Rows from block 7, named by matrix and row number. Rows with one number belong to one channel. Each number is 128 + 32 x the weight over the matrix's rms, rounded and kept within 0 to 255. All counts start at 0. Numbers have three digits each.
# convs1: 3x3 conv (model.blocks.7.convs.1.weight, 128x128x3x3), inputs 30-34, a 3x3 kernel for each
# convs2: expand pointwise conv (model.blocks.7.convs.2.weight, 512x128x1x1, transposed), outputs 222-258
convs1.0:132150146127144126121095132138159130137189129126135119115108134151137105110118111126150156122125142138112126133122127152153147163128154
convs1.1:122137126133216122131126123111135157104189122124151115112141141129173140185143146118104101132144144131143126090135155161114133135104168
convs1.2:125172103143154126174134162114122133152169133142135121114166106151185119155127123111132130130134098123128104067105122129152158159128141
convs1.3:116139119170115135161150108123161125128154147120132131109091124113090123125094135120140123117106143130140136124119137122174133106114108
convs1.4:131139144141143116143150156091116111093088101126115114129089116166130099157139130123110103124121130141135148149131160127093128164112109
convs1.5:204177171175129171172158186149164119128133113121111113118144147126122114129132121124118117121112105119110088128158126160208142113141134
convs1.6:116124180132145168111186165124121127112133099135131106210206146105160156117134119113110136087092100115108104139151122133154133113101131
convs1.7:119174124136117097128150119112155134102067138107090093088117080138104121156185191107161116081098094076115106124115139076122152120181165
convs1.8:077120095117123085132118133123122116084138147131109120136115109110125095122131136131139132141123148140117160080114096099130117143176117
convs1.9:091093138141158175139155150092124122104108124107098096089123100105129122083104117142135136128127143134139135063073104144122149128155147
convs1.10:174149153133138142127130117145111124137098117132119132096142185126160187096128117111116124118146126111134146143149130153143158147112132
convs1.11:050093089116122100167138123110142129087121118113103144125132136139162129101132111108128120118143121134117124152127127149138112145159125
convs1.12:114098114169136126193127153088131115113092106096104117117122133113120126116113148122133127111115121127127117178123086177126093139121123
convs1.13:140099110108109116142134126102125100128122129143107115163150129194169115161166117121086106125115119136125126082098097119144190107118113
convs1.14:127161134140127106143108100123100104120103095104103113155193146143177144094161123111099116127134136121120114083111128101106132092096089
convs1.15:126113120139170153137096103133175127129142128138134136108141141150155128161156158135169150136152119130147130138115113149177141111108092
convs1.16:133101133138143114109118137125168115161213128145125118163157131112151127143118122131106100098182095156111130102110103116106134139122127
convs1.17:134149108108115135099095089129153131139160160176170157111128113147145129167178132107115121139111146150148143148142096133130087108103057
convs1.18:138172125121208113144140124150141145146215115113122114153126133119148118134144116107129133101250125115146131116093128159161155117148155
convs1.19:138128145105160125131130133097121118141161136119123139139112092138159132109151120129138133121126128124129133126184172122119135150135129
convs1.20:148073101160098151163135142084113121113133145118131152122094113128088105148131100100123109129114123106131136131109159175159102150189113
convs1.21:107115130107133128117096153133132108112121133108090085157139092145099076158141142124168140121120148128119125097093132147204169139135162
convs1.22:123137173115146180138134197140152116130144100128142121109123112102117070112121082115126127130141123123129113099119093128144119123112090
convs1.23:163168137150155158120098163111130121112156130073081084134141129135160129102105114124124126124105135102096113137126132115129118139144113
convs1.24:133140136150160140181172163126110103125178133130114125140176123079150112152227190114143131124133123120130120118124152091153126104121088
convs1.25:165160130136104128089075116152147123135125130133114128081158160092136127162197241131140119141142153122114164159127075127128102121117117
convs1.26:122089135111103105119093116132139139129169139127142133108105124123113121108122133147138137136125119141127138147113167126150146154139133
convs1.27:145157166124155131139134171107134151132165148155147124151141154116135160122133127111151124090136123102123110142097122124127120119127143
convs1.28:102085083113092054100073106125109109136091104143091092093117100129142097121076086110110123111120111130134118110139070159119097148116153
convs1.29:114130175114135097104160128126166126103183111105096113144129149140137154152140160159123140094102129108110107147181167124113122116100138
convs1.30:084174126089124157099132138137152095123105137099099146147110087152104130177124154130148167117138131141144153109102121110142108089108109
convs1.31:169143119144119128143106108089110109122143087127136124121172134130106114169162138122138130104141126113134147103110114125139159154141142
convs1.32:154155140131089142166147133121137104122136128131143122128168113153142121141099114136141149121109118135147135116094104211204129160140099
convs1.33:172233148126149115145192123109145117154179139114118103109112094170152106165115096149164152166169138147171148053108096126153099089164117
convs1.34:153125155148114150148107146118159117139140094118141114152199148143191163128152130138138107130100106108132140051102085069145121074098114
convs1.35:111092084087084083103095124134112142145172149113128140105125125101091102171168142148128144112104133140161116098116140137188141123108129
convs1.36:199146139132090126131066119131134108148164136155117145134147171156117116138116134129092113114126136127131129109089102111110105127107081
convs1.37:115126084123135120134168098113113089138118124119129123128154134105151083143173141129135119100127132123128142139134151143149136139118119
convs1.38:100096119124143130157117131179162143155128096116117097065134137109141126119151161138154153140143125148106120101146113152180093218174112
convs1.39:122091090119103097162122138158125116153171142162143138147154158125156137103095088146146143118117123118104134111118096139135119117116122
convs1.40:134113125093113116123104118117164144111176138106152134114118105106137083067116089130123125110132097118095111115066097161168159172155151
convs1.41:121147128103113110120147136123101105132105093123111111123100121132113152149106143151171143144122139139157130101095102155191101090081092
convs1.42:138133160125139107145108113127136154092145136115103114142145157104116140056061124146164138149168144127118087055080134093133147082062115
convs1.43:105167166083180144118145163104139152111172150112121116161109123142186118151129114130134141113095115117100103084141143128197176136140126
convs1.44:108130152113096122086062101118104132124103121136123105124135122148181137114131092124129136133120122131128125087103165076057088143125158
convs1.45:133125126133151097096131119116131037103101085105089105170161113143154118111082070160191118130109119142131145100103086076153100099135118
convs1.46:129133129082135114125178155104115110107112110129154158155117101107126105146149159105117136103124127158142151155135136108126118103054120
convs1.47:106083083121098108121136133159162139111143129146151132169159152143167150163180178162178162131162155166202185109110118097125156125168154
convs1.48:129116129135106122137132199099085120098169120146176157125118134133161161120153150112126136117143128120119116084140106166153132138131151
convs1.49:108070091087077137114083117144169183173185160144154135137105113104172129127161161125104113149119151118122132143149128128184108071106080
convs1.50:150116151114043127148120125097115117126151133133134082135121092140162108119150081120123116123095132140166141163168134153147123145101115
convs1.51:130087146132143121135132145122112112107187119083101106098076054080103068073099104134155120135142120137122133144178154118119128107135099
convs1.52:109148125111178116090121091128132101132113110117116112145108137149138146155167162149147129135142131130128152113112084138128120130156139
convs1.53:052087091129110050087089101108127116140133131113132139178176193181152116166120130118135118134108121146124128158181171113138168158158132
convs1.54:152161128167121121110138152142207153139133134107131164078113045068036094109119129135176113135141116141149133165156125157128127124124095
convs1.55:125141203116160162075096132118137125109120127126132142111101076139146112154154104108122124116115130114120144167177155176166137154178158
convs1.56:127125117123149137106110121155175144150186164137148132128128129137130115122113142166180170130139144116135120102097097078148089081120086
convs1.57:149162192122092137134117122126158096134110115155111105103142119112121112120099101116147116125119095104103082122137091133135152127128112
convs1.58:110058102141145117161151193100129111114123098117116132141134123108164110128135131109122145099084095092108117195200148181219155137139137
convs1.59:156130128201133131174113114118121109112169152128156154097101096137169125129141121140133140131147140126110116082184132099151089096106084
convs1.60:193224184146195143116139117102096098136131124136142127171177171143201168155175156109112117112125118126139121159109123121086106132119093
convs1.61:054080115076122114090101093104147107107139105117122120138219158145190156162148147100115112095103114129115123169141094157189151148143129
convs1.62:100147181137154164153155144116091102115081095140133094130149136092133105090156123121137122122114127152126140137119163095167126135170156
convs1.63:130124133102158090077068084118137148124100112135138151142145170143150162091124120176143158176149143122109124125111137129147165092105130
convs1.64:116142089107066109160093130073104117079195144105109112159102162137100125153115171139162150136160145135119114178157116164180136118143139
convs1.65:123147141118150152098106139111141073106109118125098076107103128131138175135113146157141136115141151120082117168141138111129122105125130
convs1.66:136058137123035125129098139165139137108106112129147146113118167130136131131115121130113115139151136129139135124154134158166116157164138
convs1.67:097121097135150195110050116131136162170188158149179134136108118131133116078085101116095122110093122119136136108144142118176157126118111
convs1.68:157089109109110124196092129123102092176150113158149105130102088123105133162120124106111136097131116111136117130119092113139136129108129
convs1.69:122176116174150175188124166143116120125124123125136164157167176102121125156125121122163122135153148132161125079163142108143121084106123
convs1.70:135125075123187141135123116137130130139176130130141135103124126095131139101136137110101124122152142138138132144136122114117123085112122
convs1.71:078157184062123155093147181140118107143153114121132135113153165136178145056142121137132150109114140111119130093115109124206120140158147
convs1.72:137145155102135129106122114153197143138143134136135131145204146175169102143148105142158141127134131135143140105141130113105128090122135
convs1.73:113136090095102089079074098158179147139202140141156144077113132097078123120074125131140148135122128156153139134174150167105160148093121
convs1.74:152175182125152169131140180164141116136209150118116111137112101155161106124109113137159114111143112107109106120093070157114097158163170
convs1.75:136122142139081170191118218087109104135172125121129099102108128107186172081080083113101107148138144121153143113148184122135172137121196
convs1.76:134133125108107108126139144178196146148125126136133128124169139133185148148162167135133136132123136124130122143144090126147129135124133
convs1.77:133143091129157158141124153111088073104117077140132117127084089083165104082102119123115129119102098147134128133131131137187147122156156
convs1.78:144154169139148158129101083123158116142183124122124116122130101125131109126157135137132139129136160123125130082125153124161153136129169
convs1.79:158219162106112103083097136101127087097084121121122126122144088152113099145136160138167143118118145137126147122143128082153103084126122
convs1.80:157070104125105116130133103108114082105150079084084090134116106139122101143136158158150170153161143142144125069078095079099136089083099
convs1.81:090134110125134128166194182124174125108131139126109105124166122139151129145160130118144110123099117130140126098159144169166184151153174
convs1.82:138132162102133132115087131109108128101121114106114110133162142137186120149154154110130125104111116145132145086110123110176152135093136
convs1.83:109136114100093154089095132131150110095127119128144137138112142124103159100066106147183159152143140150136133113050077138161116147134140
convs1.84:166181144141096108180143142112171125132114113109130085113148094096165146126154155112146114113111122144130123114074115112134145118181173
convs1.85:129125100101143088086101111141150136156116129157141127114121122109172141104118127118114118120116137102103119082132118107135106085103097
convs1.86:145133162095121143108131124112119110155133148158166140097136150150157129155133149122147136149156152123134124103114150109141147137113162
convs1.87:161116116147126114196134112100109111131125126115145144091120110109081105098099135116110129129108142124138138136159105186121095164130082
convs1.88:165162149100053101072076090100133130097148135115097115152145171144120138132127152108108101118127139132131164144156124109163155130115128
convs1.89:166197171169174129152189160135158153161177181134132135132152147089127115090081110110124107105111122106089102063111136142188187139161153
convs1.90:173164164167153159130099100120130109165156148131109110070096110105136141152105114108104112106136123122142121173166169163148118110081141
convs1.91:097110124128190111147102152123129135144190155128146135168165123143178120149139092116127132142177129150141124140118108099127114099137116
convs1.92:140107161118064128172151163123152128147139128141145119121081094159099103159118125130152128127115119121132132123154179103220188135156169
convs1.93:134212187132158166128175172081158112120150122113122112139191148155146147152163172119150135081120137107161130093142142108107136082119105
convs1.94:153150150180117139187155134045153108025113136062101131132151090157176112102144114126137134129133125131127125127138128130141116159156194
convs1.95:119125169112097147102112122129172137112141156136133126103131093093123086086120134139151128129125129130123125163130134103129114073088103
convs1.96:119147123128145157124150137140183147124146161125137131113102104088103086111114067142129139107110143099129119105133102149196144150164162
convs1.97:087149132128137134126117135116173123127133134162155120088136089087117099094109109129106126149113126135130130133097144165107115140109134
convs1.98:118160115178141127187166125111142129108146101115133113220234200198187176169173140111109093130135130102115139108147129125188132143101086
convs1.99:138141112146102105142127081122144120150183103134138119138163129113139148098138125138138139134095125139137130144155133118179108109105086
convs1.100:163196169179122186158187183140126122145108117137120124150164167173138140170202169093099115123101126108100114156165180145163165144128162
convs1.101:053167167094171214071157180125120111143147141131144115120128129127082098109140140129140114134130105118135115133127150099121125112083080
convs1.102:142119153153198128110108115150135130129190163122119130121106127110168117111096109129103128133194149102115117171138158151123122116164148
convs1.103:027067087059060046089129065112108115127133112122126125090101119099127099068084066125123114121143124121137138148169119169154140130149142
convs1.104:078084099094097120129146108118076069150183134149147143125110118131142157170146130065094124100128122125122138189160144130113116124112139
convs1.105:123109121101109118101058118134140113109109122125119101149103154114133146102103137144127130117096124141122116137122116122142161121121075
convs1.106:137066106159123130144115146157174186162142155156166149162108138161129098146127096114101118106104111133112115115082160163130148190181153
convs1.107:121157159123135106134090093108119128104151129104120077148164093147160128149138131121117115105138091116117119191124077203143127176216150
convs1.108:161193153193158159195186157122111106111141111135137118114114107127136120110090090118101110142112136156134128101113087107167131126140088
convs1.109:118154111144152124156132118097124091100110128126116123101121132116116110125114108093088119088099115138144139132190140133183157078084093
convs1.110:151122086160182143126183161091120086101109115084100111122132132135181159105122142122150128085130141106103119224207119123074059138121142
convs1.111:166152137123155091089071053146165110137122136156166155106142104109125117077086072110107109126123107124122124147147162102066125135134121
convs1.112:121174153140117156109149177131126128122163145126135130135108094123147090120109112099123117107141146141160147164137171134159163167162174
convs1.113:121158149134106146117148106111104123127092120136103143147159108159146123161148150126154125133118124145134142125113133100168171131170153
convs1.114:141158112103131091106088103124153141120096138123095127114147112110139102082112163127118129142110136148130156149163147137167107079102119
convs1.115:114164152118122176087136140156178170171160171119169181096124117100114127105116127148171157145120126164136111100127136136153149098117126
convs1.116:090068134142080115099089148103117103118198133105126098095077104109158128161143153118088110124138093125110105139123106140089112106109060
convs1.117:118143193150132118141128068133134111152169112136135119124118085104150099105160115130127134152141107127120106118089118088128144101116185
convs1.118:100124097122114080145107093125118165110124154126147147139148136154161147120095117125120119104120079122122103089124112097188138095127144
convs1.119:135117163060180176074134178124162134114140141084065136146128172089153173095141163129165135139119148120110120158146110139154162135179149
convs1.120:076104087121115125117162146118136131161175168123144129138141100120143109128099079119139130121126159126138138121106099118119133141154127
convs1.121:148124138094123137070056034111100114130154144121142151129138133121149139092142128128132093114124115123129152201192200213198174144164110
convs1.122:131135120125096120114157124123116122146123118113119126130153109127151109135135105130125114120109139115141147093162102093146109103109110
convs1.123:140126094139139110183154118133148111075110154134131160174182126118124091127109059156159144147152141099110112162176111161147115114103121
convs1.124:143145100118133103100069124115104110135202119148164135142119137138158169180132168124116134118132147138132127157174110134161111126126105
convs1.125:069119113130152168116138165094083086095102090126100137131124111173157130140114095098122132120143124117123138128148141153158119184201175
convs1.126:069094093083118093075095107154153132137156131148136124101113094117161114143144134117115108120106143145133143115109145128169131092122104
convs1.127:127138127172146117139142156158115152142109112131096129123124157157143115128113134145131148130148117162137134130117112118108097124079105
convs2.0:128121123157139151098036132136129106078107131128115092116082126126129120126108123119092149121124130141156125141
convs2.1:091118142188113191111184137135157147103181149129121155131167130133149118110110104127158131123133121103130112182
convs2.2:113122127118173126114091129156131119150110143127156077082131121140127128109125123120082066118125126192089128113
convs2.3:079127124114084080182094140101159123063169125129136114203115131120124126151108109128121170127130120153106129120
convs2.4:101138134083135114127119130219135134094120134124135135181116128127116118135127128135102111129128123255076124134
convs2.5:133118133176103106049170073167161113100094135125135111194059132118125139144059120123185100117121132034105131053
convs2.6:100129134110072086098159126115147113120123124132115096075120124111131124125082130136134073132124132147197118095
convs2.7:135121115116142204252097140180144123138159145108139042071115124111128127117168119130124117114128127085138139226
convs2.8:151120121092104062153085158181171101116129122126115145142153127129133122139108114138132106129126123143123123098
convs2.9:093133125142087144047151076139098129130141121125112152097134129130133120165098123122120111120132124187175133161
convs2.10:081127118118088065074066155104182112151115123124127144102209130124125119126086131134092147129127129111145128092
convs2.11:131128128104184137114089070130136063128191114122139101141230128138129119125149137132098165126127137137226128089
convs2.12:064132130142121119151166157125127175172145139131122165153201129129125122096179130131168145116129132176155128169
convs2.13:143137133152140130083121215083111178108150129129121133165118126129137136125123123129096136122127129128137123171
convs2.14:114123131125155108172199105108133131118149127126173128172094129123129135131159131127164028128123134053134130181
convs2.15:117121120134100126144048103133105156117103116126125140211138132132125129114107103128152069132132130107141140043
convs2.16:140146121078116220105092182079121170113090102120118186097111132115125127140076130121097050129128117134100125117
convs2.17:175118133072190112149130063061172087126100149124189113076042126125113139127086141112142188128121128082082126211
convs2.18:090156126195133104065152100142161189121133129131170124216068124147131137115093102131157092126144143154100128177
convs2.19:109129131187057141090153090127115183068116135132112111083114131122131116138169125132109134128132125154133126146
convs2.20:113136130126120053042119174127021095068112123129124127111107127118141136118132123126107130128134128175088135050
convs2.21:113132125137125098102091143106170099103149115124122127059119126130117116114107121124137121128130125148129129130
convs2.22:103130129183120151094130079121138105171131129130089148125128128124132128102058132123123140128126128112105128111
convs2.23:126130131157089102067138172089181108084134126129120127131194125131135127131089128134115158125126120089120127151
convs2.24:096133124144199106094064076153104192057110145130156150123126129122130133122073126130097188130127131167123137164
convs2.25:111123131179107150186119122116142139121118144128137161081100124131130127102156131135127047132132131091122132163
convs2.26:128130126082121098090112073168115121078143133125146138137168126138125125119130119127063104124135127130122128152
convs2.27:100104122033088016102126183148118144144116141122138159091126119112121153057088114118107098127121127145114135093
convs2.28:102123137138172094124086103139106099118143138132194090147123131136129135148127130125132049130133126105134126085
convs2.29:106131133134113064161100213201106175128098112130101101126182126126147129120079105129118154130139126155078130159
convs2.30:132146128068097117171182095169147176162103113127135090111066117138125133101124133126111064134129133023117119255
convs2.31:081134126176162127207118184105159103140137128129110126254115123133123121114118128123068148136131123126152132139
convs2.32:127129124116155087213204124146158142192111127128089105096121115111146136130112129128118084138120128091102126255
convs2.33:156130119123087108110069042123090090142149137134170175125138128138115137133075132123189101138125130090118121096
convs2.34:106128131008118187144075120175099098138065125130148108063095127129133119147098124122139179124137127071123131130
convs2.35:247130136114199121129120110115094111125084106129041120062132125123135127113111136131071129110126119096135120110
convs2.36:155125126169130141111097183108117154091106142127144079198089125121118131158100117129121202122118120120104131055
convs2.37:088125133128146157084096144091132123125164141133100143198157126130128144198080133125131124141122130138124131158
convs2.38:116125130073183085141098090102052163131111107124081091111163120109132114137107130129121066127132120125147129121
convs2.39:128137125107117121142074108173103111133091130134093111255153133135123124130132140132111153114116129109112129116
convs2.40:175134125091139083072015043198125165133120115128166111110120129128126128150162119125088121124127127158116125108
convs2.41:115118131106145205015082040112051112211189126126124084098135127117135131120134130126066085126118132139086130108
convs2.42:110134121099098120157129107148112106189103148133091161191165134144116122133106134124134141106122129145136122159
convs2.43:102113123111077129036062167139160088082134134129118078143053128127140129148122120131131106123131127081130118000
convs2.44:104128124075166117218073014110182135189148123126131124107078133133134130129152121123105108126130130196127132192
convs2.45:129127124180116137194136173079132159184100139127137117067115130121127129150205128134127111128123129116194127078
convs2.46:114132136092141068255032071107126115189114148135129093139088130135115130122105122136117096127131132122150133051
convs2.47:155135126119165139049048158140098105111141116130153107144176129130128129158146122136142109131125124109093129066
convs2.48:090125120220100242132137134141082158116129120125115129104209127122124121232095127130138171120132129111126120102
convs2.49:122132120183150095129149045091101076176123123126077119094073123138128125128173148136138120130129132165145124095
convs2.50:136124128130138196134147134118121145127108120129086142126193127116132119131159137123135144119130129210124132177
convs2.51:160132125117124075110122075119172106167135110125146077169156124136117136155139123120128059121126131115158127120
convs2.52:180121129001134140102031084113166098049087120126130143108088137125138132126059122128138062135126128074151124188
convs2.53:110129126134078047196012119116155157140150113128154144230156126132136125089191134123186100111133128011135128134
convs2.54:111122120109170204187194140189156093127147134126000106101006125132131140097185131120167154132122123096086123137
convs2.55:118130121080144118086055129091116123154136123128110133155162127123132114135180129130159145118130124147139122033
convs2.56:163124125134099090089123115140130122076147102126153076095164123125131129066151125129120096127128123199088126163
convs2.57:060130123122101095130100090093144150104152124117105129057067120125122125097126131120093189126130126000111140108
convs2.58:106130129198149178115165090121097121217133153129167139129138125125129132116064131132110195118118127095120122098
convs2.59:138128128082159145095123013085139130129137153133129255027065126129136132100124123125076097121122122110155137033
convs2.60:095133122112183145091107117242094122193172105124127137162124121135122129102105129122168107131126130237121130144
convs2.61:167128123081099103163162144102085106061096139128101162066127125136123128110073114129148179132130124037106121177
convs2.62:112121126186090108159126098139154197093119115127115106130109127124125129108099131130132109124128130163119127238
convs2.63:094131132119094150150129142051043123161176103121137132160094124121128130110159115119148106121134127111141129112
convs2.64:149116130164079110137180130096130161070131129123134148109151125123118115121152131121167141129120113235119131097
convs2.65:131127123158118032106062174094137097130113126123189150133037124132127133107098132132112195133127131128137126058
convs2.66:112138122028180068112128149172112126172146115126123126074086129130131128112169129128179088137139123095153127127
convs2.67:161127129075092089161243173125132111079100124132095060184121120121129128112089123128142134126123134070125124181
convs2.68:102111118130128166255119115092255126056136118125105161150154120127119120103144130129155166124131130098104126118
convs2.69:105110126037076144096131098092077175173102127129107028081096125121165140149149125135090118129123126081121118191
convs2.70:119122121010120050182012053123125091136141111123104136053159131126117108094118130127143087133126131133113126022
convs2.71:143113131153126146123074146098127114109117127129128114176094132133119120129100125128145162122113130135137124170
convs2.72:107128131203116196108255123207108142142123108122122100079065128132124136115220131123125147138126118151174125203
convs2.73:128137129093094161152114131125133070197126142125125130119125132122126132050179127120160062119126124132113131111
convs2.74:135133129066127193115142112213145099067157126134143132026164133129128111147141135132123050128114128216140112229
convs2.75:141132124184134154100228143090124055099161133131100071151118121115122137076163123122114109124127127163172130028
convs2.76:102125138164144176171128149102222087083109141129167108151137125117131136138212123123098132125126131080181133065
convs2.77:143122128080114110087132092099144100109105114120103118066185124133116133119120119113118060110122122142089131107
convs2.78:130131126116137076114103151140104110144098129129120151163109121120117127131094142129165064131136132031120125108
convs2.79:133132128132071140155182161142115107129141151133126167151159132136128124134113122123185115143129123115150125156
convs2.80:117126132164108180119134102126069147149090130124202102176117130126122111115114134124172107123116133109137122078
convs2.81:099120120171099000144130109055134053117115110128109107079076122129122112127061129124153179126127120021075120111
convs2.82:171124121078142099151090027117051144109127124127098122038086125128126131094126126125094110133129132082109130093
convs2.83:150125128094103126143104179141144121131127118130068158107106126129124111123140118133152091132124125113121135201
convs2.84:114137122170190124112116137095075108081121101123138144139137123124131133099079125130091132118127117218035136122
convs2.85:116125125107078100133010119097135109123111116124147099118121126129123124127092128127097137130126129071093127090
convs2.86:080117122169067143078129083147149137139107128124158124053085132123119112120103112133123122124120118154087118112
convs2.87:108130131093088117025200149125088149192105124125149114066122130123121135137138121132215109131131128074121132097
convs2.88:132124129104146255197137158123165097096122112128126119186098128133134119191128133128130118119130119107133124174
convs2.89:084129126090066166104107125179151104071124119126099128091106122123112110151120124125118131125126123101107118131
convs2.90:135138120134198143123113142084109180125108132129160172158156133125124122117114137122132140129129129031113127171
convs2.91:123127120127127097168128174112110144099119122120127144153166131126129140118129133133135076121120127172113127067
convs2.92:126119125089099081141255148165108146118165123131104117058154131129126126100089128125111123130120128055065127116
convs2.93:125132135215142034071093149190099139105136115123135119139107117130113132132162126119132068126136133152113123117
convs2.94:100131131062172125095175140104162103131113133119157136123132130122114118105129124125133149137126132107140130115
convs2.95:080127121084151090146107074104105131180122118126161152110119123130115119142129118131110127129129122093103125026
convs2.96:141121126128168138115011165113118032010155121126161056150156126115125123145198106128086147128126118134137133132
convs2.97:088136127165096165139116156174085133247099106124113028180104127127130119110103130128072173134125126162117129058
convs2.98:155116121134136107085177173074171175134120131124109122175153140118133118089108120131109069125131132139120113144
convs2.99:140133129211119121132134089114175095117128129130183137188069131129122131129117138126142139113114126131110128117
convs2.100:119123124076135107140052129188163125136149123127131075093099124129133124105096130134089255126124126071082113071
convs2.101:108129137075125115063059209124104103098160123126133092100135136133123138087097128134105113133129133081115126122
convs2.102:124133110000075049226090137112104136138165095134143165128162132140129121140070130129105183130135130127129127098
convs2.103:132124126172106140110156093072137172031117138129129132101103129127110123105101122129116103124121127110119127018
convs2.104:174129131137101185146250108148113116145090128124110108203120129132132123155058127128141185134129130157119122152
convs2.105:207125131233101212161187139148104089150095140136130126105195135121135137160086134124149113133126127193077123111
convs2.106:145117127000122100169130141223062094195134145127122129089125125120132128097122111126070112127131128056101118085
convs2.107:124130121219104194185112155150120161146102151123135108099118130126122118176180119134162122129119123186106126213
convs2.108:113132131048161083125172086109124137117095132131109120028068133128131132133100120125127089122131131111075123111
convs2.109:147121125217145135101085121135083054061118137133090075152142128127118143153126117136164041143129130231167131179
convs2.110:132126119254166120137148114093151106123148110134128106255179120146119137132119120120096128139136123117131131097
convs2.111:124123131113155141133096188127137145145143113123131127255099128135123132148107124129125104126136130222072123093
convs2.112:102122128082048163096204162102142102117092110131078111094150130121121123142111123129113131124123127072136126163
convs2.113:084120124079131083098101109066094129127116109127076105052133129109124134127095132117124116131121124145093127142
convs2.114:071135132093201140065150080137125107096115143130095106122064137128129130081125123133103158126124132133155130145
convs2.115:130116127091111119093132084125107116061095145128101142080242121118123115143107119120134125127115130255126135108
convs2.116:161118128173087138157116092087134139111134139132066139155126125132125120132138139123087084125122129206193124162
convs2.117:119129116115107085119154134132111110089134120125129141135167124120123132165079123125093129133129124159112127086
convs2.118:174128127136135168176062156076107122135092105135113122094053129121127121138124129130134177128129129018115136159
convs2.119:147128127165131155088119157109091140172138105132135116067213120125138124153115137130127126110131125195116124094
convs2.120:107128126060133097102139166085094155123107119124106119143097125121112125091130122123088178118124121155117130138
convs2.121:136132132094089083119045171098130065099126142127149090144171125130128120145190133136105088131134125104133121078
convs2.122:121119126121150125179098092032167071140090117125122112071093131132129116108115117118134135132128125036107120144
convs2.123:202124128245159126150089094080070141129172148129120129184122130126120130123103123124128121117133124094143128131
convs2.124:166130126066112113126152150105117174100089130130083167103073123120138123093237130137088177130123124018127124065
convs2.125:051129131206120151140068163176137087121183134122144110131128122129121139131132129124055109121141121164110129000
convs2.126:134120131131164064069216138126000129168091131126106094113170127124111133118151125124151140127127132085118124074
convs2.127:113140132103147111000196125160008240115104127130097141165009142118130125133117124127160093124117127116119117167