Weights of a small image classifier.
Model: 1.92M parameters, 64-pixel images, arch resnet_bottleneck, activation relu, depths [2, 4, 4], widths [128, 256, 512].
Training: 27200 steps, batches of 64.
Rows from block 7 of a small image classifier, named by matrix and row number. Rows with one number belong to one channel. Each number is 128 + 24 x the weight over its row's rms, rounded and kept within 0 to 255. All counts start at 0. Numbers have three digits each.
After each channel's rows are labels from the 100 images, of 14976, where the channel reaches its highest value: "top examples" is what is common among them. Only what is clearly more common there than usual is listed. The data: photos of plants and fungi (iNaturalist).
# convs1: 3x3 conv (model.blocks.7.convs.1.weight, 128x128x3x3, each kernel summed), inputs 0-63
# convs2: expand pointwise conv (model.blocks.7.convs.2.weight, 512x128x1x1, transposed), outputs 0-63

convs1.10:139145077147123145127169152122100124123145144125147159193156179179133126153125128114118126146122142125147127147116137132128118126100119128104117197107128117161101129075103079121163162164115096
convs2.10:113106123108160107107123129115126181134133110131124149113110113179125088109127120125126116125148134120092125091115127138123097121158070122099134149121090157079077146124129126130143094091100106
top examples: order Lamiales

convs1.15:137155155168120119153149111131114124085201153106126113167104121120112175160163129109116103129145156150127101112129141148087093136143120135096145168139137136167088145068164127157133130154138151
convs2.15:134105128127128120095120123085125104105145118125125142067105100122130105095122119130124118127117122127144111108094129110119153121116071126119079143120098106146125111130129129123124107160127118
top examples: class Liliopsida

convs1.123:125158123131136120182140077088137085119132135153118115116155186183144112073145127149110122136129121139137127119101137146135107105106112116115113135115132121140051143155127134133134151154118145
convs2.123:126164132146126174131138120086129116117130106127126150147106151131097123072112115131119132128143126124149072165122127094129134129140067152129149153124148115181157144128130131130169147164138150
top examples: order Pinales; class Pinopsida

convs1.62:136154116133147154156127135106134120155118087104101113078152130071141191142104119138098130165091120130151118103097111144161180098119143166134135079103135105145148106128062131116162098169119073
convs2.62:133132126118095118106124130166124125085118127126129113075129248135110117112152138121142146128136127130149168131141128153127119125101104115136140108119170089157104124126123126124086128093121101
top examples: order Asterales; family: Asteraceae

convs1.98:144120102121135159131148106094142103136143108126154108100085160152137137089150130131136155154119213114129129109107142140138148118131115121133106120112104135110093150113134131078132109096134157
convs2.98:117132128211154124141134123110126125108114136141135152118113130095167126098107137130147175127118119130091155119102125180126120137096140162121166130115139137132090128135117134126090137154115117
top examples: class Liliopsida

convs1.76:120140115078126102162144104115103127115111169125111149080125127083103149139093145114136166124149157130131116119104149150107147089122103142137118152119137120155126125137100165111117139118130090
convs2.76:118124128099145169129127121130122174101135103124134145163152075118140132100110122127124114128136126124101156127099124096128161133164090124132233141121169160168100083124128121129156103096147120
top examples: class: Liliopsida; order Asparagales; family: Asparagaceae

convs1.13:127141168143112108104094099144139147111154140123097077086111083132103147130099125132116127115113167111113128133134123132152142163114084129115145144118103112096118144099116173137158106181112158
convs2.13:137123131087088122161127129149135143117124135126130132087135170131116155081130131127120131134128125125139091082156130099130129131100099076118101079132136119224171147127130133125099104138135075
top examples: order Asterales; family: Asteraceae

convs1.47:100171117109139109109130134071101088127098099127129123096093157090147133140101134141130137106144169175129120131115157130124084069116141109142135180127111140101119155114130134121139109156139105
convs2.47:140161129082117137141130132126123132122126119128128121115114125187143124152123123126123121128129129129118120103121129115130124128150082105132126120127067134044072090132131131130089129138132086
top examples: class: Liliopsida; order Asparagales; family: Asparagaceae

convs1.103:143153148108127167164118143123138130136112153121161142193137162095151142137107106093128101067120093127148104125059119108159115123127135080108145126100137130154099111135131122106060137122111137
convs2.103:128139128183090153115129130068125152129124129124127130091121098112100141100105129127151008130124129127137141158097132122125208118107139110126192096126133119082086155131127129127132129104128123
top examples: order Rosales; family: Rosaceae; text has "common"

convs1.105:181102132122129139106141105129126121127129124116120114146134157059126123120132116112121132101117126123123117144111147140126149103113090138098096056130093127111124128115120219099134139101118166
convs2.105:175185126038175117140128125149127127129124168142132151164118139143134154185136132130146142127133128121113181171129126209133124129126118126121113102125084148184135106130127124130089139138141109
top examples: order Brassicales; family: Brassicaceae